From a checkpoint of a small multi-label image tagger: 9.73M parameters.
Rows from block 5, named by matrix and row number. Rows with one number belong to one channel. Each number is 500 + 25 x the weight over its row's rms, rounded and kept within 0 to 999. All counts start at 0. Numbers have three digits each. After the name is the row's rms in percent of the matrix's.
# convs0: first 3x3 conv (model.blocks.5.convs.0.weight, 192x192x3x3), inputs 24-35, a 3x3 kernel for each
# convs1: second 3x3 conv (model.blocks.5.convs.1.weight, 192x192x3x3, transposed), outputs 24-35, a 3x3 kernel for each
convs0.114 101:488491470490465467456432449564532524533532525516525538513512513509508510512510509486479480476463479511503504507509493457448459519516527527533498505491477465481487506504492490483466504488469510510518511507508519515512502502497508508501504502496542540509541522488487472468572549538518485494497486491534513522510481482489466481
convs0.115 107:508514521503507527512510529495482481537534513512532508499497497505501500501494493501530539517517533502505503502541559506558563501508504540487472522498501520517540514522540515540560492515527519508510515509514510510520500496492497497494495496496505467495483460492468456481499512528488496533500513538490451454510472464535501497
convs0.116 112:507517513503529540520526534477482501534528517525544527507507505515512509511506505507520528492487508490485483482530542491563565502512513512486458511502487510520528524518535511533551493507521505486490501485488498490498507501495501499496499498497494474493482484505471476485479512498468498505476486501465457449475461441530505493
convs0.117 101:482490490469471477465465471533541523526547549503531531504502504498498501493491493493506501491492502477475487564579564537550538529527530508511495498496498475474476501506505505509507517522522498497500501504506500506509494491487498496492494493488559550556536523524486481484573556536533520522543532545509513518515505507534519502
convs0.118 109:494490480506491487483481476491480467541514494534523506496493489486483481484485482496503511484509514461499515501528536512533536508524532516483476510487485478495489519532536509526539508511532506504509491505517493498516527523522527525526529524525491481507481473490490463491523508487515518484515533503488510525507523529488493510
convs0.119 101:482486477498490483478465462529530523526533519524544534513515507506507498505506496474470462482472461486499494523511481494493484489490509534514500531502485486504501487496501476481486482474477493495507493495504501499508500497496502501501502498497538533541533516510502477479557551500505490450483487457504529534470489487469477473
convs0.120 105:488484486480476478482479482519498515521494495499486511500506510499505507501506506505492500494476488491465482472452456469463477452450474528534492508491458477469455515527542504506518516511514491498510490491502494494498497496497492492494489489493489451435491452437511479465481480462465466478475478496523536511523504465514497474
convs0.121 107:489482492498485492496478477531553523535547512517506492497497502501502507504502508489494498499500510491494503464471438480478477478479470509526534531516500554513494543550526504507500460458467503498500496495500491488496504502500499499498497498497476471454471463454463454450476488504488471469494467449523552543523549535480488496
convs0.122 089:524518525533528536549544550475459469467453473445433460513513506510511505506507500473470497494487502509498512531512500502481474505490487524519537493488521475474511509491488502481478507488486500505511504507510507508510502504507501503505501503505503470453501473470524509510551567554538550546532541546522516522509497511509501518
convs0.123 090:525511511532519525546535544494476487502490505476476498521522516516519515510512509476484518497498516523520534535524509487480476484472483511500515460467505437472515492476470487469465486472470486489493489492493493496494496497499494495497492494496517479467505472474520501503557557540533541538522534547524517517497483499498489507
convs0.124 086:521511512527517522538531538484474483469460475449440456522520514517518512511511507465472508484488511507508528524514502497486473495485483517502519483474504452459496493483472487473468487476474490494496494497501498503502494496497493494496492494495504475462494467469507492503549560555538544544537542541533517512506487494500487501
convs0.125 102:482473480496483491500482487523562546518535508499486474493495497498498503504502506490492498508503510510506512456477454486487490506506494486508530515506495556518496505522508485497497457461468505500499499498497496492494507508508502504504500502503462461444475473469472472462471490500505496494501484466521553548508531516441449456
convs0.126 108:526501523507478497532507518511489467497509480451479491502498499503501505506506512494501537493502518483496515509489502521491491520493495526513544490494516389446500508493491518490499556519507484487500489491501493499498511510512506504509502499503515483507480438458515480480551570568529554544510543544494506513477467489477469501
convs0.127 104:473466469496483491501485492523560545512536512492490477494496498496498502501500503478477486500490503524518524453473452477480481485484482490513537508506508543518505503522508483500497446457465503500498498499497499498497505504503497499499493495497488482455498496483495489474478497517503496494497482462538565561530556541470485478
convs0.128 097:497502489485472476469466475467465472489485475523536526511507506505499501504498502488503508491510533521552557514512526524511516529529538527497466482464468464488492480470461490470462485457469503505511503507506499500508505502501508506503502499499544525522505474486475457488550543521533513487541534503529546540495505503487515528
convs0.129 091:555549557538518529544534556501465472516488476513522517502502498499500496495493493487504536495508538503528557499472480532508500482485511532502498484463481434479517457450446469460467483453471467473484468480486474478484499497502500500504496495501553526520511463474507459480523512498525521492535543540537525523484478510477478527
convs0.130 090:537516514547526531556542548517484486522505511481477501526526521518521519512514515493500541511511528536536542530535530498488478489465467513507539456467512427467515492472459490467457491474461479483488482487489487493491502503505499501503497499502541503492513486485515505504561565547536540531526529533502506511489479490500496503
convs0.131 092:541521522535513518551541554498463476496483490483487506517519516515518516514515514500508545514517536532538546522501495514498495482480497544529529480481504419469513466456450480458453494465459476482489481486490484487487508509510505506509499501504541508491491452453501485492543533506530530505525536528530529516488479481489485495
convs0.132 091:540529529529523538538536553478467485495476499494503525503503500502503500498498496502509525503502522524521538515480483473462492486482521530504472472484488444494518477470473470458469464462479479482489481482487485486489505505504503502501499500501524499494500478480504491492551520482526519507517527535561544538511493506495485517
convs0.133 100:491476487499499507523536533540538506509509500496479478498498502500501502501500500486504532493515512494492488498513493500511483500499488509508508533509491490470487481489495498502491512512487508505500502499504499500500504503494505502497498497492481504517504521520527541526514504489514505506507514502518518502509494478528522501
convs0.134 093:501489503525515524519505515525514513478463463445432437523519515521519516517517514494513548502518546531546569534527506517506488510493490525504526519488498484460490496486468479467456469458450494499504494498505501509510496498498494494496494494497476450442518486480525495493541560558545547535541530517515518530500500511504487492
convs0.135 106:507488495510511506533543540502517503464477488456474490500498499501500501500497496497502495493497481512506487492513501482495481476482476469477502516507513498491501463460462482479467513513491511507503507504502507506503495496490497497492493493489464485503485510514513549532511511495485477480472456460500510512501486473511517510
convs0.136 086:524524534531534546544546557485471479475460477458443460514516510510513507507508502484482507504497515514504524532508495499476470510497497518512527491487516483480509512497491502487483501490491499503507501502505501502502501502505500501503500501503511477465508484488534518527546561551536547542534543543525512519512498510513504521
convs0.137 097:528515516535523525548539543468460468465462482445445471522521515517518514511512509463464494481480494500497506534528514500492484490478478511497514466459493444450491497486476501484473507492482498503505504506506510512510493494497490492494490491494512470447502469460512497495553562557535541543527531543518510505501487491502490495
convs0.138 096:528516512510510527510512535460466479467454479490494501494494495493495495491492491503511517494497514523524537515485496484473514502488536533498474467484497465505527478470470472461467451457473489494500489492497495498502507506503504503501502503503521485487500474483487473491545516486516509507516509512562536542517491503504489512
convs0.139 083:519511520532521533543523535511482498528481491492489511525523513522522515515516511484496528492495523522522549530514510505491493488468493540509494497471484453475509497480476478463470468454466472477488474478487484488491499496496496495495493493494522490464519490475533500484561546521551542525544543548558547545507496523494492530
convs0.140 112:524537529525550539542540538502490496489478487498512491503506511496500505499499502508519488498486468497503480514558540505525505515489479507499517491502523499499501528526527562567554549549533496496496503503499513514507490487488491487487493488486515521527505522516490483479488511520462484503527515496481470523493488515520523519
convs0.141 091:521512515525514518544530535489472478503487498475478504526525517523523517516517512472475502488484500510501514540526514504497492490478485513500503476468491455471503490483482487475474491477477493496502497499502504505506496496498495495496493494495510478457501472460516493482561556542544547542534545556535531523503493507497490512
convs0.142 102:504487507511497510522507518498490474499492444469463445499496499500499502498499505497521556504528557490515537514485493536510495515509505541507522522504510489483505466461445465455463465453464501502503491495505484494503509506507503500503497494500482457489489455497544511531523532534557567545538553542480496505470497524488496529
convs0.143 087:529509513529509517540529539520501493498498497465459478526529523521525522517520519487496550507515541528537552527514504512490474498481481530503550477462528421438520486467448489459449496471460480485488484489495487495495507508511504504509501501506532487498505457476520489513556579578542562562532550554501492507485459490495476507
convs0.144 090:494484487512510511517524527492506513484504509496513497506502501513508509520514513543547547547542540538527524517489510504529536516535539530506494501508507508503491521522519514520531494517539515510514509509523499506526500499495498497493497497496467479505505512536532553556484516520490495513494499531499507519485511518513519506
convs0.145 115:520507501507499488506501494489508507506508489497489469508512519510515523518524530523507492517506480508494458535484466525496463506501482479525524476511496487480451527502490514491485519506500503507521498503517496507520502501497498497491496494490515506495513507482553545495549558523541549520516538521462533541471534541489521533
convs0.146 100:483480486482474482500491497482507514483508487494483466484487489485488493498500507474471463483472480529527540463489461494494481500501487487492517510481478548517496493508493500508497487483482504501498498497494500497495513514513507509509497501502490506480493490481492483482512521541529513524527518508527540517521528497463446447
convs0.147 102:493483488518512508520525521527536533506528510496501486506502509511509516516513518566554547562548535558533523522491484501508488515525514528516514515524511517490469531535519531531527513528534510508513503507519493505521500499495497496491494492490486504517526530538552567565541560546540543542530537545477514522484537534520533524
convs0.148 098:500498490509505495511506491472481486505487470501497478499501500498500499497502500507523539508525538496504512509525528495511493495518486521543510546552521546530494472470467459451451457442446506500503497490495493484491511511508507508504506507504482498491485508507527540526517506481528522500498495479503536516494528503514532491
convs0.149 107:470479496479483499485498508525529534536529532522523548498501499499501497502507502550531521541534532523525525455434465440429454461459476488504517498505503493510515506526541504526534513529537503503504503504501499500500503505507502504506502503506486472485493496505511512530471457458482473477491491497475473455478476443467475465
convs0.150 090:521510514489488485482486482502509503510513505519510507492495495493497496495502500517510512516513509488495490529525534509499495493499477489518512476509513456467466500497494487484482504498493490497501487493498485490495502503502499500500496496495522540536489505506515526521570550534549538532535522516537547526515527507528531507
convs0.151 115:524524519527534531534543542448461474454477496465489491503505506498501503494496496548538530513509506500502501522537530510532509509521477477481485463465478490485471490488471532544519547555531492485485489485486489491492486484483489488488496494493534553556557573563565578560474495510457486507470495507468457445501497479530547524
convs0.152 099:554546531517516504498510497478482477497498501517509511499501498504505498509509500494490496490487488473470473506519544500508521500519518501508486469487489457469472479484487469470476483483484508508512500501504498495496524520515519520514517519512531552545484514517475516516536508501512498498486477477557552515534514471523505463
convs0.153 090:520516522512515509507512503504511496510517510494500506492497496492496495491496493486488493492491491492500498533545550499509500511526507499548537514543533506504488491487494470466471483482481490489496485486490487489494503504501503504502505505502483505512483506505490509504542551517528526494520504472510526522512518492521523481
convs0.154 093:525523519531527525525522527527537534528533529488508531495498500492496496494498496514512526503504531489500528470427456480452488508488511536549511527523502484498502491491509483484500486481492489496507489493503492496501500500501497497499496496498521479494517489503525498511511508498511510521510513531517518493531517481539520485
convs0.155 103:485488481500503486503507486484499492519503485542522497492495493492495493493497495518527527516536541494507514521534545497518508479509487518544497546564520561550503484493497474478480469470475523515509512505506505496502522524519518520516518519515463491502473505517521547549512496466538533499510507480517543526520544522544545508
convs0.156 103:466466465495506498504517502482498494506482478496484478505504502504500498497494491513529540513542550509515536525534537494518506508519514513531491571584535600578528487505513472487497451465484507502494498494497494489497505508504503504503503504503426441480492499537536541558484487464516521499504511490509509500518529526542537525
convs0.157 114:495492492500498487489506499491499522487503507505495478496495498501502506507508514565560546568559530578550508509477477465484488493516510501515540477522531495520490529505467525496476506501501517503513511500513499497516504502497502499492498495491520527516523526516506540543513541521503505490487489498473504518476515515481518512
convs0.158 099:486488479490491476470482470493515491530529503558544518497500497504503501510511509518509515517520522499491491525520538511513503470481455500507469488513494497502495549552544533526522511509519526528525516522523508510516527526520521522516521520516482498527469494524506543557547522513567553538521514509543559519530533503531511488
convs0.159 095:464467473499499488487489470501520495526520500520505505488489490487484486486484480500506515499508521494497515560555551493496468508521491487512474543553517561528494537542547500499502482487496507500499494492494492489496513511505509509504514512509425454487477508519513535524539533511562550528517494473516530523538540514549526487
convs0.160 097:515522515519523510501507491508518503517510488472468471499501501498502504505509509496486498493482492484481483524519496509502470517512478511544544521534523513496481509498492484469467479469472488492503480488495481492499486485482484484481485485483494489495510509496533529502552563545543542531523518513483526522492513486500495462
convs0.161 087:491478485486487485470485490496522494522525498527529507499499498501500503506505507497492510485494514471476497536518527532532513521521505532527504517530529523515527535542541524527528509527540511511512500510515492507515495495487488490486488491489449455519481481511516510506530548545520544556489513549515543534506524516526494496
convs0.162 104:518500494517505500516507504537538537542535532494499520508512511503507505503509507496484500481471491476466487468442469495476516527515533520536494538547518508522513501498514487491512490489510496500509494496503498496500506504505503502503503503503516466455519477468535489477506506494516526537510526544504508499515515504528524512
convs0.163 103:518514504522521519516527521500515511486497504456456474493496494493496493497501496482472473484470468474469464476472474520505498543544531496531507481515509448463453500497508499495501515512520509512520505510513505510513513510506510509506512511508491472463502493481518516508523522516512511517504505497513517495504501470493486454
convs0.164 094:546537534509505505497501502486507502501513519523524530490491487491492488492493489514515528500510525475493506515514537498505528486501512520523513485505519457476497483488488476480482488491494491494499488491495488489493503504504499501501496499498535543560498503520503513527547544543520524533514519528537538539526513513541521513
convs0.165 117:526521504512507497509504504459466486474495518457496515503505507497502503493495498527507501491485484486476474496517500498526512514540515493483508491481500490477494454449448497510504521536522499494492498496492501504498498497497503503501506504503529535517530536511531534502489511522459485502476495516450451442486484468521538517
convs0.166 107:470466473473488497490518515472486485481481497470479501506508507506504502506502497480499524472505527478490530461480519473506537513522549483488459500529512518535531488510527488506531476489513498501493495499500495497504499502503499501502498501502419438498482482536504509551474494474489525516495532528529502492519497503517491510
convs0.167 099:552541530513513506497506498472477477490490499513499503497498495500500494505504497504504509501500501480478479502516541494503514497514513503509491471491497456467473486493494477479481498496495505504507499498501494492494515513509510510507506507503549571566498526530495534531539515514517507514495485495553549522536522490532513478
convs0.168 107:509483482500490496495505510507511486457478491452470478504500500506505504505499496500505525489520515511505492462473478480516529535542538554528510532509504491482484452450454474483487484497489488488487491486492490492492490491483490490485488490486482497497522514499489484469531496479495458465505489508513511480491479455505502494
convs0.169 100:476482482483472471466454447480494489515517506532548542511513515504505507506505505494503498486501517457478481530537533488490484503493465522503467531508493534526496525526523488490499470474483499494496502506507484489501518516510523522515526523517490484475477460440478450421507491512506478487506479484467480486486496485499502476
convs0.170 112:506473499507481495515495499521515504484520499434476483519513520517516526512515530485494511469483491464480488520514509499473485502474459501523550493522521452462491501466451516475465533501472493504516499502512502507510501499508503501509503501506490473495499469486501469482531574566514555550513541532432471497455480498482489503
convs0.171 116:501490485521501486522528495540546543487501543483452491499500500504502501504502499498490498522510495510496492506463461545487434544538478486508519447477504473453479517485488526497485522517500515503499511501501511502497501502501500499495503500494509483475509503474513524484477484500491476479498486481540526520497511521476494486
convs0.172 109:491487490488478487471468480508488483504486482499481497503498499503500499503503499511503506524521521521522527507497495471456456477470485512481462478433450446420448503496492499493491500493497504508504501510508504513508502499497500498498497495496510508490497494475489485473505461454509465462509471489527520492534506484527488478
convs0.173 105:487484451461468467464466469485493495490467503488499485512509505506505503507500494483500488469471485485493484511500523507505518532518543493487457483498494490514493487476472492489484498506495492489495502496495503499496502501498504502498502503500502508507490502511476494497534523515512501514528508519534491514511475485505488494
convs0.174 109:542504489557547498547560541497545533469465530464449439514514514513514510507509506525531535513522524500502503533480454541551492518555539486497518469474503473469470512470451529503474521517491517507503511497498511500496503502497504500494502499490537518492533546519530547528498491499489500486471492505509528537476494509485496467
convs1.114 106:465491489467493496478508508449464460445451452447442413527515511515476477508490484469487484468485485473489487431446455450444451492482491536539524514519503511515498501503489520519504522525510491496498469474476470477479492491489490488487491493490506503488514508490508507489521509514511494500520515511512510501507511509516514499
convs1.115 107:496487479496488479486476469493525533503532546453492517455465514489502524524520516535521510522509501509499498483492490521531527529533525477468465469464464476470476492494507498497504499499503505508509497501504510512512461465478467470478469466460472465466489487485477477476510505506514501497515502497501512511494501500497490492
convs1.116 107:466462457472470460458454446463503507475501529436476491461466509497498517529520516531521501523511493503495485454470474507515511528532520496484475486474473495484483496502511503505505506510512522531529514524523520528525479482492478477483488483477455443446468463463446441442507501503510497492512500496494511518483492500494489490
convs1.117 113:516519501502504489501507492505506510515533541461470476502501515525513518526522515530537527527533525523532522446448443475473471494496493492488488494492495495488493516514515531526525536533531511517520503508509511515517491496496497505505490496490474472466495491484503500491477468475479466469484473474484479478482478479488482481
convs1.118 107:497496473502495474507501477510514497510517506505498488514506495447472487458466492484483469499498474516514483500486498471465460475486488516532542520535536504513519475467473477471477476466478497498494504506506497500500490493481488496498504515520494497502505505510497493507454461463439455460439446453471473476469485484456466474
convs1.119 118:494497495494494493504506503483488472482487486481464477496511509456482504471490496470476465471477464474480467482472482463449455494495498512516506503505498503500495468463465471466465471466464452459457437446445436445446474481485469477486478486494490476479493478485487474482459453453449442446463454454490494488487495490488487481
convs1.120 103:521525528528532537525528534494497501488488494503495504512510513519509512523514516536531535543538543545539544493499510500505515519523526501506505500506506496503505522531530524532531529537536504497498499492494494488488501499488504503493507507496491497495489494492490494493490493495487489490487491492507518521508518523515525526
convs1.121 092:473473473484487487503509510547576579530559579523545565525534531512509506480467478473484475467478470468481474519512502503483469504485467544530527537526521527519513515521514517527518498505495498507504504515513499508506539548552540547550540547551507512495508517500516525505518521517512517513507512507521517510509516517502510512
convs1.122 050:494496495494498497487491491491481474497486481501494494521531526519530527512516512508511512509513513506510510509503496512508500502498492517520521519521522513515516528526530530528532527524529511508506514511509507504502558552547557551545556549543506513517506512517501505509514516515519520520513515516509509506505505502501501498
convs1.123 065:484505509480502506475496497476469487467466490460461490477507487503534510487508489471476461470475458461467451545541536537525523531521522478487481486495490487493486518518512529531526521525519463478465474487472468481466543553539552561543538545525475482496491495512507512530510515520517524529517527531495494489496497498479481483
convs1.124 059:490502505486503509481495500484469489481472493485492527475513489492530508464492479510518506509516505494502491512504496483475474486471470480485482487491488480486481547550540556559551547549541468480470479489477475486476535545532539549537524533520521524537526530547528535551537543544550560564542550554514514507523527521505513511
convs1.125 099:488488486493495492508509506532544543520541561524538560544549547530528527507502508505512506498506500501509503510504499501486478503488477542532528540531525531525519534542538531541535517526519526536534528539539522532530538544546529534536531535540530532521527532520524530516511515512510514510506511507500502499496504504495502503
convs1.126 101:483502523481500528473494521479477456484498480489489493475497497481529540474481497484489497490494497485488490577575553528544539519512510501529492516540502518544508503502483513516499513515500458463452483492480469475464505491485511503497501488476477499504479499512489512526486492491490499505500496498484494491491507506480493497
convs1.127 111:489490489492494492502504503542553551531548562527540557540543546526522524512508513508513508504510504507513506516514510507497494507499494533525521531524519526520515548553549546552545534540534546555554546556556543551550545551554544550554547552556533535523533536524529533520527530527525527523522525521516517515516520520515518518
convs1.128 099:461467464465470466480493490490501513466482517474470480523537535514498500499485487496508485506517496515528506490484491468453454522519506517521510511521513498498485508524520516530524516527514503514501507517502501509495526533514522520503511510497460463476476483496479481490476488491472475483492494497486497492472490498480491490
convs1.129 091:465468475485488491482489491499509492475499506495503508499517509487510535490493514489489471506508488493494476531522520481478463528538519508528502502523499501511488500512504503515506506516508482496471500512487481494469543539512533528506525522500450461473464480494464476492481499495478493495501508510504509503496505503496503501
convs1.130 081:465494501460493505462493502470464487464465490447445474483510508509546538519531517458471458455467451448461444546544537533528535537534537476485477486497487483492483539540531549554546545551541476495476489507486475493472512522511533542528524531510448453466462467487478486509492499507500508516504508510477479474480489494463468474
convs1.131 087:446461468461480487457474478472448465463457473474472496491512492517540534495506516463470453471479458463472453581574570530530529540537539496507498497508500500509498505512502515525517515525518462477457481497475462479458529537513532537512515522499464472488484491512491500522489503505490507515494507516490497494487495498483494497
convs1.132 085:470472459484482462478479459474473490456465496449451477494514493530541510500510488519514480514509475501498464535539539548534530561559554497502510494499509506504506520535541539550553530544545488499486497507492485496481525542515537550517520530498466467484479474490496489501478492497478487491480497502474482478470473473464468472
convs1.133 108:486489488486490489501502501491491499487490496477482487478486481492500487475474465489493487489493485481487480496496491502501496485484480499500499501501501505506504481481477486486481488489485496500501497500501500504506473478477481485483486488485462461462470470470468471472478474474478477476477475476417423424432436432428440443
convs1.134 088:488502516491509526524541554471477498459455477487512547489516500478520504458484469473485480471483476455465460554529528526504512516492495466476457466476455455469449541534520540539526525522507479489478479490479484495484511520515514523521503511508550555562529540555535552564522526531538547553530536540490488481504510503479488486
convs1.135 110:475478475476481476495498495497498506491495493477476473472471469496501491482482474505511503507514504494503493518518507555553540535537531529529524537535530545545538496495489501502494507508501535542544538545545544552554509514512517523519523528524486484477507504497500502497513511512520520520519519519478480477489491485486492491
convs1.136 053:497500498497502499488492490488489494492494495503506510491507503492507502477491486545544540546545543546545542458450439463450440451440432484489492491495496486488490550547542552549545549546541483484481487487483481480476515511497518513499513508495506513515505510513504507510539538537544543542539539540546544539546544541542542539
convs1.137 052:486503499484501500476492489482479503485484503494495524487507490494519504471494486505513504511517507500508498515508498495492491479473476522523519529529525523522517535538527546549540541545534451460449463471459457465454504504494501499489490489478482481487496495503497497509575579576583591592579586587566569562567572567554560556
convs1.138 087:486480460499489463494484460479485507468469487461462478506511492544541499506520488526522491520514485510506473524525532559546545555563567482487493482486492495492491518533540536547551526542544489499487486495481480490479492505483512520492508515490475474482480475480497490491451462467458464462453474475465474473461463466460467469
convs1.139 073:495501503504512510518527521484511524465478518477487527471498489478510493479485457509510485511510483481479454556540538548525521572566561471480473472479474468471465555558556558562557533539532473487471481493477477488472531544524535545524525531505469474495472477500488497518487490502492493502507510513497498493495495497476475479
convs1.140 107:471477468466475475463472469454479514476491521471466475523500508520513528560566551512520508514518505503509495434448450505513502524532524501494485494486473501492483491500500507514511502510506522530525505512507511520514490488490485488496498501502453447433465457441467461451500504503506506497516520508481492495483490488493486475
convs1.141 054:486496499485495497485493493485489501474481507488488516498523509502524506485498481500503493503506495493496485524517512500486485501489485519521523526528532522520521547549543553555549539542535454465457464473464461470461525532518523527512508511493442439455454451467465463479531532539539540545547550554531530525531529529517517517
convs1.142 101:471480504492501520499508524531533523498504515517539569489512515479510515457457480481485481488493485478484481568547543530512503532514500457474441457477447443466439533533514532535513511510490454462448470480467463469457473473469479476471471465459503517523493515529499525537473478471475487486470469471476479474480488484458468471
convs1.143 078:480495510478497520477495518476462469467465473460474505459500495481534527468495497477481480477479474466468465560549541511504509525506507468486464479498476475496475530525508540540525534533518445457444465477464454466453518518513533532526521517508512529538512533553521545568489493496500510517494496501461462460464476480440454464
convs1.144 093:496497496492491494478481484490511523482505552440500549430475498475500499483491467475475476463464470462467480516498483514500488497475463497501497513517520513525525477481476481489477495499485456464455474481467477480464435445457463470465474466456483467473456448458455455462490487485496490483488476474494493489494490491494491504
convs1.145 105:483496517487502525468481506477474471477464483481479512462494518480503512495507515464468486467472486463466486506495500494473485485458465515531515524537526516536524480480467481485470493497481460460457474477469461460452454436442478463461493478473495494504476483503462472493495488492498490492481467469487485481488487487489493496
convs1.146 097:488491490492497496504509508511522525504517535507510524540545542530524528517514522516520519520523522521525523504498499485475472507499494533528524532527522524522516549555552552557552548553547531537539530537539525531532530531531521523524516519522559561557557561555543546538541545543541545543540544541514519517516522520516520517
convs1.147 100:500500506501501509493495502504515527492502560465509565422468483459491486463479457467466468461460464457460471514490479519497491496478474503502495511508512509517517476480472478487472486492477467474471478485477480483474456462477480486485491483476503487495478466480475473485489488486495492487488479476485483479486484485482483494
convs1.148 095:466474476481491491464474471489447497483432483505480514476485474492482465511485473510518498514525505510524509518522522504506508484486488467455485471465496461458487494518506501526511497517502478486480497506498490497489464489465487509480482505479509484519498481517502482517492499506498506513480485494476480491482479495482474489
convs1.149 107:517514512523520519513510512494491483492486487499495499480480483484485493488486496503494500506498504508499505468465459476472464476474464471476475468474472466471470495496493495496493499499497474467466472465465464458457467462457467461457465458454523526527522525526517518519499505503498505504494500500500503503497502503498503506
convs1.150 094:498506508496508512479490495472454460486476478478473485491495480500507508506512519514516511515518510512515508527532529500503502493484481445454465458467478456466476492493479506509495520521508468471469492497492484490487466468454471479468470480472503501518503502520494489512492491495497502507484483491458457461471472476474477485
convs1.151 103:465474463470482473460471460489515540500515532493496495521499512539525531569562555518521512517518508505506496449462456518532516532540525548545536537533525541541532515518518534537536535539538545548551535539541543546548521521525517519523509510510499502484526527508505507489549548545553550546556552548526529527528527524533528522
convs1.152 099:479483461486494473454458442484449461501471480481466472491490482527507503538509509522527512522532514516528509489504502467485479463471467481475494501493511502495510458467476471479488500507515473476478494499497483487487451460441469481460474487468468447450490468467486462460472479487481486495471471482481483499492483499504502519
convs1.153 094:489491482470478476477483483488460477513481497488470489515517511509514517532526515503512500504515501506518504503508499485483490464453460411398418427417434427422441514527512517531519529542527490498491493500491491499491422435421440459449454473462503490506489475494500483505481487498482494506485493500458452459467468479464463478
convs1.154 104:503501502506506509497497502486489491490487484500499498483483490493490494504500500490487488494491493491487488482481489483476484486475478466468465471475473473477476472474476472473476480481485469463463468464463462458457443439435460457454478477474488484478483476470478469464482480482477475477477475477484484483486488488493496498
convs1.155 100:496499492506509498482482470484443484476434473497480508494486468504481460512481477517523500516527503516529511520523514510516510471489481443436475450450489436440478532554539531553539523540526496502494523530519517522511477505479495518486481507480519504535508498531515501532483492496487501506465476488456455468461454468457450464
convs1.156 098:522522510530527513521520502459454472458433464481481509494486464501502462503490455517521509514521508501508503524514501547534522501500480443440474446444484432440479529543530530545529510520504502508497516522509519524511498518496520539513505519497527516541500495521511506532480493494487504504467483488453454449466463458449455457
convs1.157 121:480483490481482493471475484478489516474483540463493541458497502484504497485498484466470472463467471465471480493481480490480480487473473509504490517514507508514504454463461455468461464473463462467462473477469466468459447450457466464459476468460487472481468461475471468479490486487494488487486477479491492493491493497492494503
convs1.158 101:509513504531541529489495485470454472448419455466463493463485482500490463510473474499501494505513504493502499519499488502486479466454435477495492486509506481506498512515504517518505515514502492501493530542529511519507502508494533529504515506486492498499490505508481491491497509509509522519487493497480487488478477483482483494
convs1.159 099:509509492515518501516517500481464484456441470458466499502504490498497467511489461491497483490500484486496485508505496518506513466462465463454481473470500467473503529542529538553539523532517526539532543556547541551544481506494515538522509525508507497508482477493499493508488496506505518526494505511466464469481481491468467482
convs1.160 098:489496499487500512478491505491475480496466491484484524486497517499508511514505495492503507489501505490503509523511507516494504483457463528535531546553547539552548508507494514517503538540523481486484485493486479485478478479479518524520544548539486482480470474478459463472495493503497497503484479482493490487502501504505508518
convs1.161 094:503498487507505497476476472457470469443449477425454515448469492491500489498488467522516509514510505511511512522506494525500494476448438509513513528533540522537538522525516537542530548551536503514508530543531520530518497503508536542529531527509506485479481467471473466471517523522530534528509509510488490481495491488496499504
convs1.162 113:505511516507514521493498505485483480491483473504501491487482492497490494507496496480477481482481486478475481488491500497495503497492494493496493502507503503510508464464467466465469471472477470464463476472470468464462453446443473467465496492490476475478469466469466461464463461462457456457449448450469470471472472474485487487
convs1.163 096:481482478474481481454456461483471463506483477490497495490479490509504509514501497506509510493500500493502500488493490487490488463459459522531534545557551540549549489489485493493492520522523492490486505505498497499494470465459502502497529530527492492484482485475472470464527530533527531533507506512520515516525517514534533541
convs1.164 102:501506497500506498482487481483480480493498491485483490494484462504499492503507513524530526522527521518524516507511507493493484490480466454461468465472480467475481484478473495489485512506505483486484498501497491496494470466451479479467483487479500496494507502500500491492481478477480482483470470475463463464473473471478484485
convs1.165 100:484491487484491488481489484509530548516523534512507505500488496518510512537537534517519514520520513514514507496504499538547534553563548509504497503496492508502498535541542545550550540547548556560562549552554553557558513512517508508512505504504520519510533533524522523517527526524527526523531529526521524527523521523526522522
convs1.166 103:530515492529513488512495473463474454467464464452466475491487469513513480514509468537536532519520520510512514508486476534506490509494466475487518482495529483498530495497499505508507507508509509513505521525515524526520498509491518528506518517501513514506502503492502498491478489487482494488461472478468472462473476465464479481
convs1.167 099:472479462478489472455464450488459472497475486475464478490486473523511501532516513519525513522530515517528512498513511471490487467473468489488499505501512504502512455460464470473478497499503482485486501506503491496494461466451473482467479489476466451451485471469481464463486490493491495499478478483481481491491485492498499509
convs1.168 106:485487481468470466475474471498495485505527521479500503471479483496502493468473462511514505497502493490497490510519518535536534513500497527528524534533529541543535487480476499493489502498494517522525513518519521527530487495493505513509521525522443442440453450446454456449490484486495484489479472479483483474488488480486493491
convs1.169 102:483487487487489489492497497486499502466486493464465469506509503488484480481474475481485484480485485489494494477469472451433435474465460509504507508506507499495498480480478481482480481481477488491491489492494486489490502504504501501500500502503448447450453455459458458462461454457457451455457451453448449450444449453443443441
convs1.170 116:486507533472491524473489521488493469507508482534514502470484477463506507449490499475483500474480494473478492501506509512511514504489491493508480503522491509529499458454440461461449459459449440433428441434428442438432481460461485468470486468474474501506466491504466491505471458453469463466467456463461460457475482475477480476
convs1.171 118:488491491477483483482482482488477454503501469495496467513503503510500506508503503522524521516518514518517511492506503476499509456472498479468466481474468482474472500497500504503506508507511508508507510511509510511511490481482501498502516514524476475466479477468489487479511510510503502505498494495482472466488483472481482479
convs1.172 106:500499489512514504509516510509523519482514522475495519507516510490496508486484509485478468496491479506501489475467471460458464464466484494495491491491486489485479514515511520521516533535530503504504496497499488488490504514511506515516500507506476472454488483468490487474517519514508510510515516515544544542536542545529535542
convs1.173 107:531518499515495474512500483462458471471476461462467450479460454513495459485492458522521513510505501507505493490505505529527532505505512481487491486492496501493496469469479490488496485488495480479486465466464476475480488491486499501492499505495502496490502497483522513499433429444448436440437443449437443436446449440451455447
convs1.174 115:451462467436457457444451455459458467487466448499480441503480460516505484506503494515525520509518510504511498494496496497507505474491502472464469483475471488483477486487491493494497499501507523526524518520515522527524473461458487480477504504507464465454464466454464467458503495493497497496490488490469464472490477471492490482